A small image captioner, trained from scratch.
Model: 31.5M parameters, encoder layers 16, decoder width 384, decoder layers 6.
Training: adamw at rate 0.00099, 8500 steps, batches of 128.
Data: trained on photos of plants and fungi (iNaturalist), 12.0 epochs.
Rows from block 2 of the image encoder of a small image captioner, named by matrix and row number. Rows with one number belong to one neuron. Each number is 128 + 24 x the weight over its row's rms, rounded and kept within 0 to 255. All counts start at 0. After the name is the row's rms in percent of the matrix's.
After each neuron's rows are labels from the 100 images, of 14976, where the neuron reaches its highest value: "patch colour" is the nearest of a few named colours to the mean colour under the peak. Only what is clearly more common there than usual is listed. The data: photos of plants and fungi (iNaturalist).
# fc1: MLP up (encoder.blocks.2.mlp.fc1.weight, 1536x384), inputs 256-383
# fc2: MLP down (encoder.blocks.2.mlp.fc2.weight, 384x1536, transposed), outputs 256-383

fc1.561 106 [128 128 128 128 128 128 176 128 128 128  77 181 128 128 128 128 128 128 128 129 128 128 129 128 128 128 128 131 128 128 128 129 128 126 128 185 128 128 128 118 128 128 128 128 128 128 167 128 129 135 128 128 128 128 216 179 128 129 131 219 128 128 137 113 128 128 128 128 128 132 137 128 128 128 126 128 131 128 128 128 128 115 128 128 128 121 128 128 123 183 128 107 128 128 127 128  55 125  74  98 128 128 128 106 128 129 124 128 128 128 129 128 128 128 128 128 128 204 127  53 128 128 128 128 128 128 128 128]
fc2.561 029 [128 128 138 130 127 128 128 128 129 129  84 126 125  50 113 128 128 127 128 122 128 128 129 127 128 128 128 111 127 128 136 128 129 139 128 128 145 128 117 126 235 128 131 128 127  86 128 124 153 126 124 128 149  75 142  92 127 128 123 130 137 126 128 128 124 127 133 133 128 126 118 129 125 128 160 124 128 134 128 128 125 128 128 127 128 128 128 129 128 131 125 134 127 128 130 127 128 127 128 155 128 128 128 156 128 128 135 128 130 143 122 127 127 127 133 128 130 128 128 128 128 127 128 145 125 115 128 128]
patch colour: grey

fc1.112 014 [128 128 130 135 128 128 179 128 128 127  62 129 105 132 128 128 128 128 128 146 128 128 128 128 128 128 128 137 129 126 130 128 128 134 128 128 128 128 128 128 128 128 128 128 128 128 132 138 129 133 128 128 128 128 128 128 128 120 128 176 128 128 141 122 127 128 128 125 128 129 130 128 128 128 128 128 136 127 127 127 129 125 128 128 128 126 128 128 125 131 128 120 139 128 136 128   0 122 128 127 130 128 135 123 126 128 108 127 128 128 128 127 128 128 128 121 128 154   0 121 123 128 128 124 126 128 128 128]
fc2.112 006 [127 128 162 128 128 128 129 123 113 135 129 255  61 126 128 128 129 128 134 129 128 128 127 128 128 128 128 128 129 128 130 129 129 128 128 129 181 128 129 130 132 127 127 128 128  83 107 128 102 128 128 128 129 128 128 126 128 128 127 128 127 128 126 136 119 128 141 128 128 132 128 128 128 128 128  67 128 128 128 128 124 125 113 128 128 122 128 128 100 127 127 128 126 128 127 128 128 128 127 121 128 128 127  83 128 128 128 120 127 122 128 127 128 132 139 126 128 130 128 102 128 128 127 126 128 128 128 128]
patch colour: grey

fc1.460 136 [128 111 124 129 128 128 124 128 128 127  69 129 117 127 130 128 134 128 130 116 150 126 195 128 128 128 128 131 126 129 128 193 128 136 128 201 133 128 127 146 136 130 124 128 128 123 130  73 229 144 128 132 129 128 130 131 128  99 123 135 109 132 129 126 127 128 129 125 128 128 128 129 127  84 169 128 132 128 127 127 139 128 180 126 128 128 128 128 127 170 128 134 123 128  75 128  76 122 120  84 130 128 128 120 126 128 136 128 128 128 129 128 128 128 130 128 127 131 126 106  99 128 128 125 158 128 141 128]
fc2.460 106 [127 128 135 129 128 128 128 128 129 140 129  80 255 129 124 124 128 128 128 128 128 128 134 127 128 128 169 130 128 127 223 129 126 129 125 130 125 128 129 125  94 141 128 133 128 129 128  21 117 129 128 103 169 125 132 128 124 125 109 128 128 128 130 126 128 135 131 122 128 106 126 124 128 130 171 128 128 129 127 128 122 129 118 127 128 115 131 155  96 128 132 127 129 129 151 128 130 126  60 128 128 133 124 129   0 128 127 129 128 130 141  91 173 107 127 118 137 128 126 125 126 128 128 119 132  81 127 127]
patch colour: pink

fc1.484 254 [128 148 128 126 128 128 145 128 133 131 116 162 128  92 128 128 128 128 168  85 153 133 119 128 128 128 128 157  67 126 109 119 128 111 131 169 140 128  85 187  91 154  94 128  94 129 157 130 126 170 128  72 147 160 159 149 128 157 103 129 110 141 162  92 128 128 126 123 128 140 195 149 127 128  73 129 163 182 101 124 107  96 135 128 129 178 128 128  84 172 151 135 147 129 129 128  96 115 100  91 155 128 139 102 128 115 160 128 128 128 158 127 128 128 121 128 128 164 120 107  99 128 122 105 125 128 153 128]
fc2.484 300 [127 128 118 143 128 137 161 138  92 183 112 133 157 126 136 145 113 119 129 129 123 141 103 135 128 150 141 126 111 115 125  89 111 130 114 126 125 128 127 100 107 124 102 136 176 125 134 129 114 128 125 143 132 104 148 179 111 129 108 118 131 147 122 133 134 133 130  92 126  90 162  97 147 124 102 155 128 130 125 117 128 113 127 152 127 160 131 143 127 131 113 154 130 179  75 159  88 139 132 126 126 129 128 125 156 119 130  97 131 126 138 138 145 167 112 129 116 114 172 130 178 125 146  73 135 105  97 114]
patch colour: cyan

fc1.594 132 [128 128 128 137 128 128 125 128 128 126 125 140 129 128 128 128 128 129 168 128 128 128 127 128 128 128 128 129 122 141 128 126 128 136 128  84 127 128 127 137 128 126 110 128  72 128 161 122 166 173 128 102 124 128 134 137 128 122 131 130 129 129 139  98 128 128 128 133 128 175 137 130 130 128 126 128 135 131 128 126 154  73 133 127 128  83 128 128  71 183 134 124 128 128 209 128 122 126 110  71 128 128 133 101 127 124 114 126 128 128 134 128 128 128 112 128 128 155 128  94 166 128 128 113 166 128 129 128]
fc2.594 119 [128 134 124 133 127 130 128 129 128 143 122 144 127 129 127 140 128 128 128 127 128 134 120 128 130 129 128 138  50 128 130 114 133 136 128 130 113 128 126 121 127 127 127 128 123 133 129 128 150 128 130 126 129 152 131 132 127 122  66 128 140 200 129 139 128 128  91 126 128 134 128 128 123 128 135 197 128 129 125 128 127 125 128 192 129 131 128  73 158 127 127 183 178  31  90 159  51 128 128 127 138 128 123 127 146 127 128 129 128 128 138 130 132 131 128 128 129 113 136 134 128 128 127 128 128 122 129 128]
patch colour: cyan

fc1.466 102 [128 128 123 128 128 128 181 128 128 127  31 173 101 168 128 128 128 129 128 155 126 129 125 128 128 128 128 139 124 125 129 127 128 129 129 132 178 128 105 130 128 128  93 128 128 128 144 129 128 129 128 133 127 127 126 132 128 123  86 118 128 128  57  55 128 128 128 128 128 129 128 128 128 117 129 113 134 128 129 128 129 108 130 129 128 125 128 128 128 150 128 118 129 128 158 128  73  99 112  75 100 128 126  63 128 122 203  96 128 128 118 128 128 129 124 128 128 192 125  33 151 128 128 136 128 128 129 128]
fc2.466 095 [127 128 135 128 122 128 128 129 105  39 128 106 130  87 128 128 129 128 129  19 126 129 128 153 130 126 128 153 224 138 148 126 127 128 133 101 132 128   9 195 180 132 134 128 132 128 128 128 159 128 125  82 166 128 136 127 126 143 128 117  94 128 106  99 128 128 128 149 128 112 112 129 127 128 168 122 128 131 128 128 135 140 128 128 128  84 128 128 110 128 123 131 126 129 128 126 127 131 158 144 130 128 166 169 124 128 128 129 128 128  77 132 128 134 190 128 128 126 128 128 154 130 128 139  73 130 129 128]
patch colour: pink

fc1.80 132 [129 119  79 141 128 122 107 128 142 128 124 133 124 169 129 139 128 128 157 127 126 143  66 107 128 128 128 201 111 127 124 123 128 129 133 130 121 128 128 133 113 138 129 128 126 128 131 122  84 157 129 130 156 130 131 128 129 145 136 130 126 127 131 116 128 128 133 130 126 110 124 137 127 134 129 116 170 104 122 127 131 109  98 160 128 129 128 128 123 168 128 147 115 128 145 121  89 118 129 129 158 128 138 127 118 128   0 135 129 128 135 131 124 126 127 130 123 179  75 115 185 128 111 133 125 128 118 134]
fc2.80 133 [126 133 129 129 127 128 129 127 128 128 127 127 128 127 124 128 136 128 128 129 128 129 125 131 123 125 128 129 131 144 128 130 130 128 127 154 129 127 131 131 130 128 126 129 129 128 129 129 122 130 125 126 128 129 134 122 128 129 130 132 125 129 119 133 125 118 129 138 127 126 123 131 128 130 127 123 129 134 129 126 128 127 128 129 129 128 130 129 129 127 127 127 127 136 126 128 128 126 126 128 127 133 128 118 129 130 128 134 128 127 130 128 128 133 129 126 128 128 128 128 129 124 127 123 132 128 129 128]
patch colour: green

fc1.57 058 [128 128 128 128 128 128 177 128 128 128 112 158 128 128 128 128 128 128 128 128 128 128 128 128 128 128 128 128 128 128 128 128 128 128 128 132 128 128 121 121 128 128 128 128 128 128 136 128 128 128 128 128 128 128 172 129 128 128 129 213 128 128 130  99 128 128 128 128 128 128 134 128 128 128 123 128 129 128 128 128 128 120 128 128 128 127 128 128 127 147 128 107 128 128 132 128  46 128  69 109 128 128 129 122 128 130 128 128 128 128 129 128 128 128 128 128 128 218 128  52 128 128 128 128 128 128 128 128]
fc2.57 009 [128 128 137 129 127 128 128 128 129 129  78 127 122 101 120 127 128 127 128 130 128 128 129 127 128 128 128 121 128 128 129 128 128 132 128 128 142 128 127 120 233 128 130 128 122 106 128 127 161 128 126 129 147 117 136 122 127 126 116 134 132 126 139 132 125 128 132 130 128 127 124 129 127 128 162 123 128 132 128 128 122 128 128 126 128 133 128 128 128 130 124 150 127 128 135 128 130 128 128 132 128 128 128 137 128 128 146 128 130 136 124 127 127 125 129 128 129 128 128 128 128 127 128 133 126 123 128 128]
patch colour: grey

fc1.574 172 [128 127 127 131 128 128 149 128 128 128  90 162  75 165 128 128 128 128 129 148 133 128 130 128 128 128 128 140 139 128 135  33 128 119 128 137 128 128 123 100 110 128 127 128 127 128 149 128 129 130 128 119 136 128 132 202 128 118 204 132 128 128  72 117 128 128 128 130 128 130 129 130 129 128  99 124 145 127 129 128 128 121 128 128 128  78 128 128 128 172 143  69 128 128  42 128  90 107  56  66 147 128 128  96 128  99   0 128 128 128 101 128 128 128 128 128 128 186  71  67 199 128 127 120  89 128 128 128]
fc2.574 162 [127 128 155 126 132 128 128 133 130 136 129 183 130 128 128 128  90 128 128  80 128 129 128 129 109 129 130  44 131 127 127 179 125 128 128 138  88 128 128 101  58 127 138 128 124 101 127 128 123 127 128 100 108 130 140 128 120 130  85  72 196 129 177 196 137 132 147 127 127 131 120 106 117 127 154 128 128 128 130 128 146 102 128 128 127 131 128 128 161 128 175 127 132 107 132 128 109 129 128 101 118 129 128 128 127 128 129 127 129 128 128 129 137 123 154 128 116 112 128 119 107 128 128 128 129 128 128 128]
patch colour: pink; white

fc1.372 031 [128 135 128 129 128 128 130 128 129 129 116 126 126 130 130 128 128 128 128 124 139 128 129 126 128 128 128 145 107 129 135 134 128 125 128 125 136 128 132 121 126 126 128 128 121 131 133 130 128 131 128 125 121 129 151 138 128 121 134 189 123 129 136   0 128 128 126 125 128 142 148 130 128 130 137 125 138 129 133 125 126 124 128 128 129 121 128 128 115 145 130 126 123 129 116 130   0 128  52 107 121 128 129 116 128 125 109 141 128 128 129 128 128 128 128 128 127 143 124 120 119 129 129 106 130 128 125 128]
fc2.372 008 [128 125 127 141 151 123 115 131 118 132 140 124 133 116 145 128 119 129 133 115 134 110 108 109 132 115 134  90  97 122 175 109 131 128 144 175 130 127 102 119 104 126 127 124 116 112 131 134  98 124 125 128 136 139 255 157 144 118 123 207 147 114 138 128 128 136 140 112 129 126 159 127 139 128 152 137 129 125 120 129 136 129 118 107 131 111 129 118 111 130  62 158 114 125 150 130 128 120 131 123 128 115 129 112 139 130 135 129 140 130 137 122 121 140 170 132 129 136 126 128 115 126 122 108 124 142 125 132]
patch colour: white

fc1.566 038 [128 128 128 128 128 128 132 128 128 128   0 134 130 129 128 128 128 128 128 128 128 128 128 128 128 128 128 155 148 128 128 128 128 130 128 123 128 128 109 126 128 128 131 128 129 128 130 128 129 128 128 127 128 128 135 206 128 121 130 145 128 128 129   0 128 128 128 128 128 129 128 128 128 128 126 128 128 127 126 128 128 122 137 128 128 120 128 128 112 141 125 128 129 128 131 128  73  97  85 125 128 128 128 113 128 128 129 128 128 128 127 128 128 128 128 128 128 163   0  20 130 128 128 126 128 128 129 128]
fc2.566 009 [127 128 128 128 138 128 122 128 128 127 132 128 186 135 126 130 129 127 127 128 124 129 128 129 128 127 128 121 131 128 126 130 129 129 127 131 132 128 125 127 127 127 130 128 127 127 128 131 128 128 128 133 133 129 125 123 128 129 131 140 138 128 128 163 128 130 120 128 128 129 126 128 128 128  80 115 128 117 128 128 122 128 127 127 128 126 128 122 153 128  80 175 137 124 121 127 125 128 128 127 128 128 125 165 127 129 183 128 128 131 184 125 128 119 129 128 129 127 129 132 103 128 128 149 156 135 129 128]
patch colour: pink

fc1.452 132 [128 127 127 128 128 128 128 128 128 132 127 255  52 130 128 128 128 128 128 135 197 129 128 128 128 128 128 102 131 185 131 125 128 128 128 113 128 128 128 131 116 129 128 128 130 128 131 129 128 129 128 128 128 107 217 130 128 128 128 129 131 128 255 116 126 128 128 127 128 144 130 160 130 128 126 124 129 128 128 128 128 109 128 122 128 124 128 128 112 202  85  75 128 128 130 128  64 129 125  67 129 128 119  95 128 128   0 128 128 128 128 128 128 126 128 128 128 162 128 124 129 128 128 128 183 128 127 133]
fc2.452 049 [127 128 131 129 125 130 128 127 125 126 131 155 128 131 128 128 130 128 128 127 129 127 127 127 126 125 128 126 130 129  26 129 129 128 129 194 123 128 130 131 143 129 109 127 121 124 129 134  50 130 127 129 116 137 132 128 129 128 128 127 129 128 114 179 127 126 129 126 128 136 255 136 129 127 122 130 128 128 128 128 132 127 128 125 128 127 128 118  96 127 127 120 131 121 140 129 129 129 127 121 127 127 128  63 129 129 125 129 129 132 127 128 125 132 255 130 128 128 128 128 131 128 120 123 104 138  58 129]
patch colour: green

fc1.182 117 [128 139 129 128 128 128 132 128 128 128  97 132 187 118 128 128 128 128 128 126 128 128 121 128 128 128 128 146 106 128 130 129 128 128 129 129 134 128  66 134 128 128 127 128  91 127 144 128 127 128 128  36 119 128 152 173 128 217 131 165 128 128 187  98 128 128 128 127 128 129 143 128 128 127 104 115 144 126 131 128 128 123 146 138 128 124 128 128 126 163 163  99 128 128 133 128 115  89  51  81 150 128 127 127 125 193  48 137 128 128 129 128 128 127 124 128 128 225 145  31 104 128 128 132 128 128 128 128]
fc2.182 078 [133 129 128 128 129  98 122 130 127 116 127 129  49  37 137 129 188 128 126 189 128 130 128 122 131 124 128 128 125 128  97 123 129 128 127 128 127 128   0 160 119 126 128 128 120 128 129 128 128 128 145 159 128 128 125 125 129  83 208 170 127 129 129 116 128 110 123 129 128 129 117 128 128 128 128 131 128 128 126 128 128 139 128 128 128 128 127 128 131 129  62 125 128 128 128 129 127 129 129 129 127 128 126 128 128 127 128 128 128 126 113 128 128 163 151 133 128 128 132 132 129 128 124 124 128 189 129 129]
patch colour: cyan; white

fc1.712 263 [128 127 127 127 128 128  77 128 127 117  72 108  93 165 128 128 127 128 133 199 121 129 108 128 128 128 128 185 126 129 123 126 128 132 127 131 159 128  89  86 166 114 114 128 151 127 136 139 127 150 129 145 140 130 130 156 128  84 212 115 116 132 122 100 128 128 130 126 130 168 106 127 129 127 137 122 169 123 138 128 127 151 151 111 128 106 128 128 127 179 166 111  84 127 118 130  84 114 136 143 125 128 127 113 118 105 106 129 128 128 111 128 128 125 111 127 127 172  98  34 145 128 129 155 123 128 117 128]
fc2.712 205 [115 101 136 126 120 118 128 127 138 204 137  71 121 105 121 129 153 125  90 125 126 126 127 123 148 121 126 136  75 131 145  77 128 119 135 128 191 130 115 115 210 127 128 122 141 122 137 108 119 131 116 124 188 126 121 161 133 105 160 145 111 121  99 151 131 140 129 160 127  75 121 122 151 126 133 126 131 142 101 123 109 139 125 131 135 104 131 160  90 129  79 107  75 149 120 142 129 128 124 142 133 122 126 127 114 132 118 132 149 157 128  99 125 112 182 119 139 143 133 128 168 132 121 146 147 119 129 128]
patch colour: white

fc1.46 399 [128  97 117 124 119 130 129 128 166 126 166 130 121 111 136 140 128 127 148  76 129 132 109 123 128 125 128 110 108 126 128 112 127 131 132 116 128 127 146 121 153 117 104 129 152 107 129 121 128 131 137  58 129 128 215 111 128  74  54 156 132 132 150  95 128 110 190 150 129 145 107 118 146 115  78 108 115  76 130 135 130 125 133  78 128 127 126 127 106 126 127 136 120 131 131 120 126 150 121 130 148 141 151 128 123 112 137 138 124 123  88 141 128 101 124 128 121 129 125 112 106 131 129 115 112 128 126 125]
fc2.46 550 [124 200 101 118 128 128 109 131 128 148 124 128 131 128 123  95 184 135 144 131 132 123 126 117 131  98 128 133 125 130 129 135 136 121 124 137 154 127 132 130 117 125 125 131  83 131 131 128  82 128 127 126 123 131 129 148 147 122 126 140 126 130 133 143 122 126 128 126 176  95  79 123 136 115 129  59 120 140 116 103 132 112 132 138 138 137 134 168 145 126 129 124  44 147 129 149 127 129 162 128 127 184 125 103 119 105 128 177 121 122 131 129 163 133 169 128 126 126 129 126 153 106  98  93 128 150 128 154]
patch colour: grey

fc1.763 069 [128 128 127 128 128 128 168 128 128 128  55 193 127 128 128 128 128 128 128 127 128 128 191 128 128 128 128 178 126 128 128 129 128 105 128 218 138 128 123 128 128 128 126 128 128 128 167 127 196 137 128 114 132 110 171 136 128  95 125 137 127 128 132  30 125 128 128 128 128 171 133 128 124 128 122 126 161 124  85 128 130 118 133 130 128  69 128 128  66 190 139 126 129 128 128 128  78  27 119  65 139 128 128  80 126 128 112 118 128 128 132 128 128 128 128 128 128 148  34 112 130 128 128 128 123 128 128 128]
fc2.763 027 [128 129 124 129 128 134 122 128 129 137 142 128 129 117 129 128 129 128 125 146 126 126 133  73 128 128 128 124 124 128  47 145 128 131 127 128 128 128 137  62 132 128 128 128 122 130 128 129 132 128 129 139 127 128 120 129 128 126 127 144 161 129 127 129 128 128 117 128 128 143 125 128 128 128 115 129 128 131 128 128 129 128 128 128 128 180 128 127 134 128 124 131 129 128 128 128 128 128 127 127 128 128 128 128 129 131 164 128 128 128 135 132 128 131 133 127 128 127 128 130 128 128 130 151 170 131 128 128]
patch colour: white

fc1.94 227 [128 136 132 144 128 128 158 128 151 164  60 188 102 171 127 128 127 131 160 100 145 141 138 130 128 128 128 185  48 120 121 107 128 122 128 201 106 128 111 160 135 155  93 128 125 133 164 150 147 161 128 101 209 119 139 139 128 141 125 140 110 129 131 123 127 128 127 126 128 143 161 137 128 130 119 129 135 153 139 124 102 101 149 117 128 144 126 128 134 193 133 138 143 128 164 128  77  81 122 111  86 128 133 104 123 127 134 126 128 128 158 128 128 142 129 128 128 177  66  66 132 128 113 166  72 128 136 129]
fc2.94 294 [135 148  98 133 136 122 178 143 125 157 121  94 130  87  91 116 111 118 120 175 125 122 141 146 129 131 140 101 100 142 136 126 128 151 130 147 131 143 129 130 152 115 127 125  90  91 128 123  81 128 128 101 184  86 143 178 125 107 101 136 118 129 148 104 116 128 153 152 106  82  75  90 142 138 164 103 130 170 125 126  97 134 126 171 133 140 134 137 127 144 170 111 107 132  66 163 122 129 139 157 149 143 127  92  78 131 108 105 133 152 176 109 127 126 145 128 128 140 130 115 141 125 131 122 154 126 144 105]
patch colour: pink

fc1.679 233 [128 128 128 129 128 128 128 128 138 120 110 151 109 145 130 128 128 128 132  91 128 127  73 128 128 128 128 160 128 161 120 123 128 132 128 180 185 128  72 128 128 128 113 128 119 143 134 109 128 143 128 111 109 128 200 185 128 125  91 170 126 128 150  66 127 128 128  93 128 161 150 147 121  94 128 115  92 128 118 106 128 104 145  86 131 136 128 128 128 174 124 131 126 128 158 128  95 100  93  77 112 128 174  91 124 113 115 101 128 128 127 128 128 121 121 130 128 165 133  97  87 127 128 128 133 128 132 128]
fc2.679 288 [ 92 157 114 113 123 118 106 103 128 129 193  79  68 126 144 137 183 128 130  62 129 128 128 118 162 107 112 134  91 122 129 130 175 139 128  89  94 120 119  62 156 130 106 123 127 162 128 132 108 132 128 128 181 181 145 121 150 128  79 170 129 120 118 130 127 128 129 128 128 142 178 159 128 127 136 171 128 136 127 128 159 152 136 128 136 125 130 128 133 131 116 128 147 152 128 128 152 125  91 177 115 127 102 130 134 133 121 152 128 156 129 135 128 134 128 143 103 129 154 194  75 127 116 132 102 131 123 129]
patch colour: white; cyan

fc1.659 239 [128 128 131 145 128 128 139 128 128 130  95 150 146 122 128 128 127 128 195 159 147 128  75 128 128 128 128 176 154 128 151 125 128 113 128 129 107 128 114 135  96 127 155 128 110 128 169 137 116 167 128  99 141 139 104 189 128 137 124 135 118 138  86  81 128 128 131 116 128 151 180 139 130 131 155 127 150 126  97 120 115  99 142 165 128 110 128 128  76 155 116 100 140 128  42 128  73  80  96 102 123 128 101 102 128 118  72 154 128 128  86 128 128 125 127 129 128 169  77  70  96 128 127  60 119 128 136 128]
fc2.659 268 [107 119 173 124 118 106 128 129 129  93 120 104 106 106 128 128 155 129 163 127 126 151 128 107 157 128 128 181  96 159 159 106 156 161 145 118 125 127  92 151 135 129 119  88 143 150 139 152 135 128  97 119 194 125  41 118 143 158 155 108  54 162 135 120 127  80 125 170 120 125 148 163 129 134 164 150 128 129 103 126 128 136 130 158 127  99 116 129  79 125 129  86 109 184 128 115 160  90 124 192 126 115 163 131 128 127 108 114 128 100  96 131 100 125 146 140 130 153 147 104 128 129 126 128  76 130 128 129]
patch colour: white; pink

fc1.171 019 [128 129 131 128 128 128 133 128 128 128 127 131 128 128 128 128 128 128 128 128 128 128 128 128 128 128 128 135 115 128 128 128 128 159 128 129 139 128 128 128 126 128 128 126 128 128 128 128 132 128 128 125 129 128 128 128 128 113 128 128 127 128 128   6 127 128 127 128 128 128 125 128 128 116 127 128 129 105 128 128 128 102 128 129 128 128 128 128 128 143 128 128 131 128 128 129 131 128 127 127 134 128 128 123 128 128 130 128 128 128 128 128 128 128 128 128 128 131 125 119 128 128 128 118 128 128 128 128]
fc2.171 008 [128 128 128 128 128 128 128 128 128 128 128 128 128 128 128 128 128 128 128 128 128 128 128 128 128 128 128 128 128 128 128 128 128 128 128 128 147 128 128 128 128 128 128 128 128 128 128 128 128 128 128 128 128 128 128 128 128 128 128 128 128 128 127 159 128 128 128 128 128 128 128 128 128 128 128  78 128 128 128 128 128 128 128 128 128 128 128 135 127 128 128 128 128 128 128 128 128 128 128  69 128 128 128 128 128 128 128 128 128 128 128 128 128 128 128 128 128 128 128 128 128 128 128 128 128 128 128 128]
patch colour: white

fc1.7 058 [128 127 127 128 128 128 149 128 128 128  72 143 129 123 128 128 128 132 129 125 129 128 164 128 128 128 128 236 123 129 131 136 128 129 129 141 131 128 126 145 122 128 130 128 139 129 193  73 190 128 128 125 130 128 205 141 128 126  91 160 124 128 130  37 111 128 128 113 128 170 190 137 127 128  90  98 168  97 127 128 128 126 130 128 128 125 128 128  48 170 111 128 129 128 112 128 112 115 114 126  60 128 131  90 128 130 122 123 128 128 128 128 128 128 128 128 128 141 122 108 135 128 128 127 118 128 155 129]
fc2.7 033 [127 125 175 128 130 134 128 128 128 128 125 128 156 118 128 128 128 128 127 134 128 128 128 128 176 127 127 126 121 130 128 126 128 129 128 126 145 128 128 128 128 128 126 122 133 128 123 128 147 129 128 128 135 118 127 128 128 156 128 146 128 128 128 128 128 123 126 128 128 128 126 111 128 128 127 124 128 140 125 128 128 125 128 128 128 127 124 128 130 128 127 141 126 128 128 128 127 131 130 101 128 128 128 130 127 128 156 128 128 128 131 124 128 128 133 128 128 132 132 128 128 143 128 130 130 129 128 128]
patch colour: white

fc1.630 248 [128 136 122 128 128 129 152 128 127 133 102 173 137  84 131 128 127 128 133 146 118 101 114 128 128 128 128 174 128 113 128  91 128 129 128 128 176 128 128 134  95 142  95 128 134 138 168 128 130 119 128 166 156 125 146 155 128 125  89 166 126 128 158  64 128 128 135 110 128 162 169 169 129 102 135 122 157  82  81 124 127 152 149 116 142 118 128 128 128 177 129 129 173 128 125 128 102 138  82 131  94 128 156  77 136 128 129  82 128 128 141 128 129 129  95 128 128 165 127  92 174 128 129 131 130 126 129 127]
fc2.630 363 [128 145 124 102 179 126 113 168 117 128 131 156 127  93 130 125  71 128 132 128 104  90 127 115 109 164 148  77 158 128 120 128 128 127 128 128 167 113 127 130 134 127 182 129 111 135 131 131 128 125 138 128 116 127 128 117 158 128 126 142 186 128 143 159 127 176 150 167 130 153  79 146 114 129 105  82 124 128 153 132 148 129 128 117 119 127 128 133 149 128 113 133 145  92 149 128 131 128 126 116 122 134 109  72 128 129 171  86 124 179 128 128 128 121 143 118 127  91  87 161  77  92 140 192 155  89 128  96]
patch colour: cyan

fc1.297 273 [128 127 107 134 128 138 153 128 128 129 116 167 133  70 142 128 128 128 165 128 165 129  93 128 128 128 128 177 119 103  86 115 128 127 150 154 160 128  88 163 128 168  96 128 121 129 171 128 154  93 128 125 169 100 178 147 128 128  79 139  69 157 136 110 118 128 131  99 128 162 151 161 142 129 127  94 162  90  75 121 138  99 162  84 131 127 128 128 117 164 128 129 127 153  82 135  94 128  93  91 103 128 143  89 167 114 132 120 128 128 127 128 142 128 102 144 110 158  80  86 127 128 129  81 128 128 147 143]
fc2.297 234 [149 130 128  96 128 131 128 120 140 145 128 129 128 125 103 127 143 139 156 134  82 112 151 160 128 119 113  99 157 196 128 131 128 128 127 186 134 166 131 127 111 128 166 134 127 100  71 128 130 128 172 148 138  70 129 128 128 184 128 116 128 135 131 128 128 113 128 169 126 171  98 172 176 142  78 122  89 130 158 156 107 134 123 130 128 134 127 122 125 128 136 148 133 129 128  90 128 126  56 127 134 133 128 187  58 159 156 126 128 129 129 169 148 118 187  97 127 128 128 126 122 213  98 133 128 123 166 132]
patch colour: pink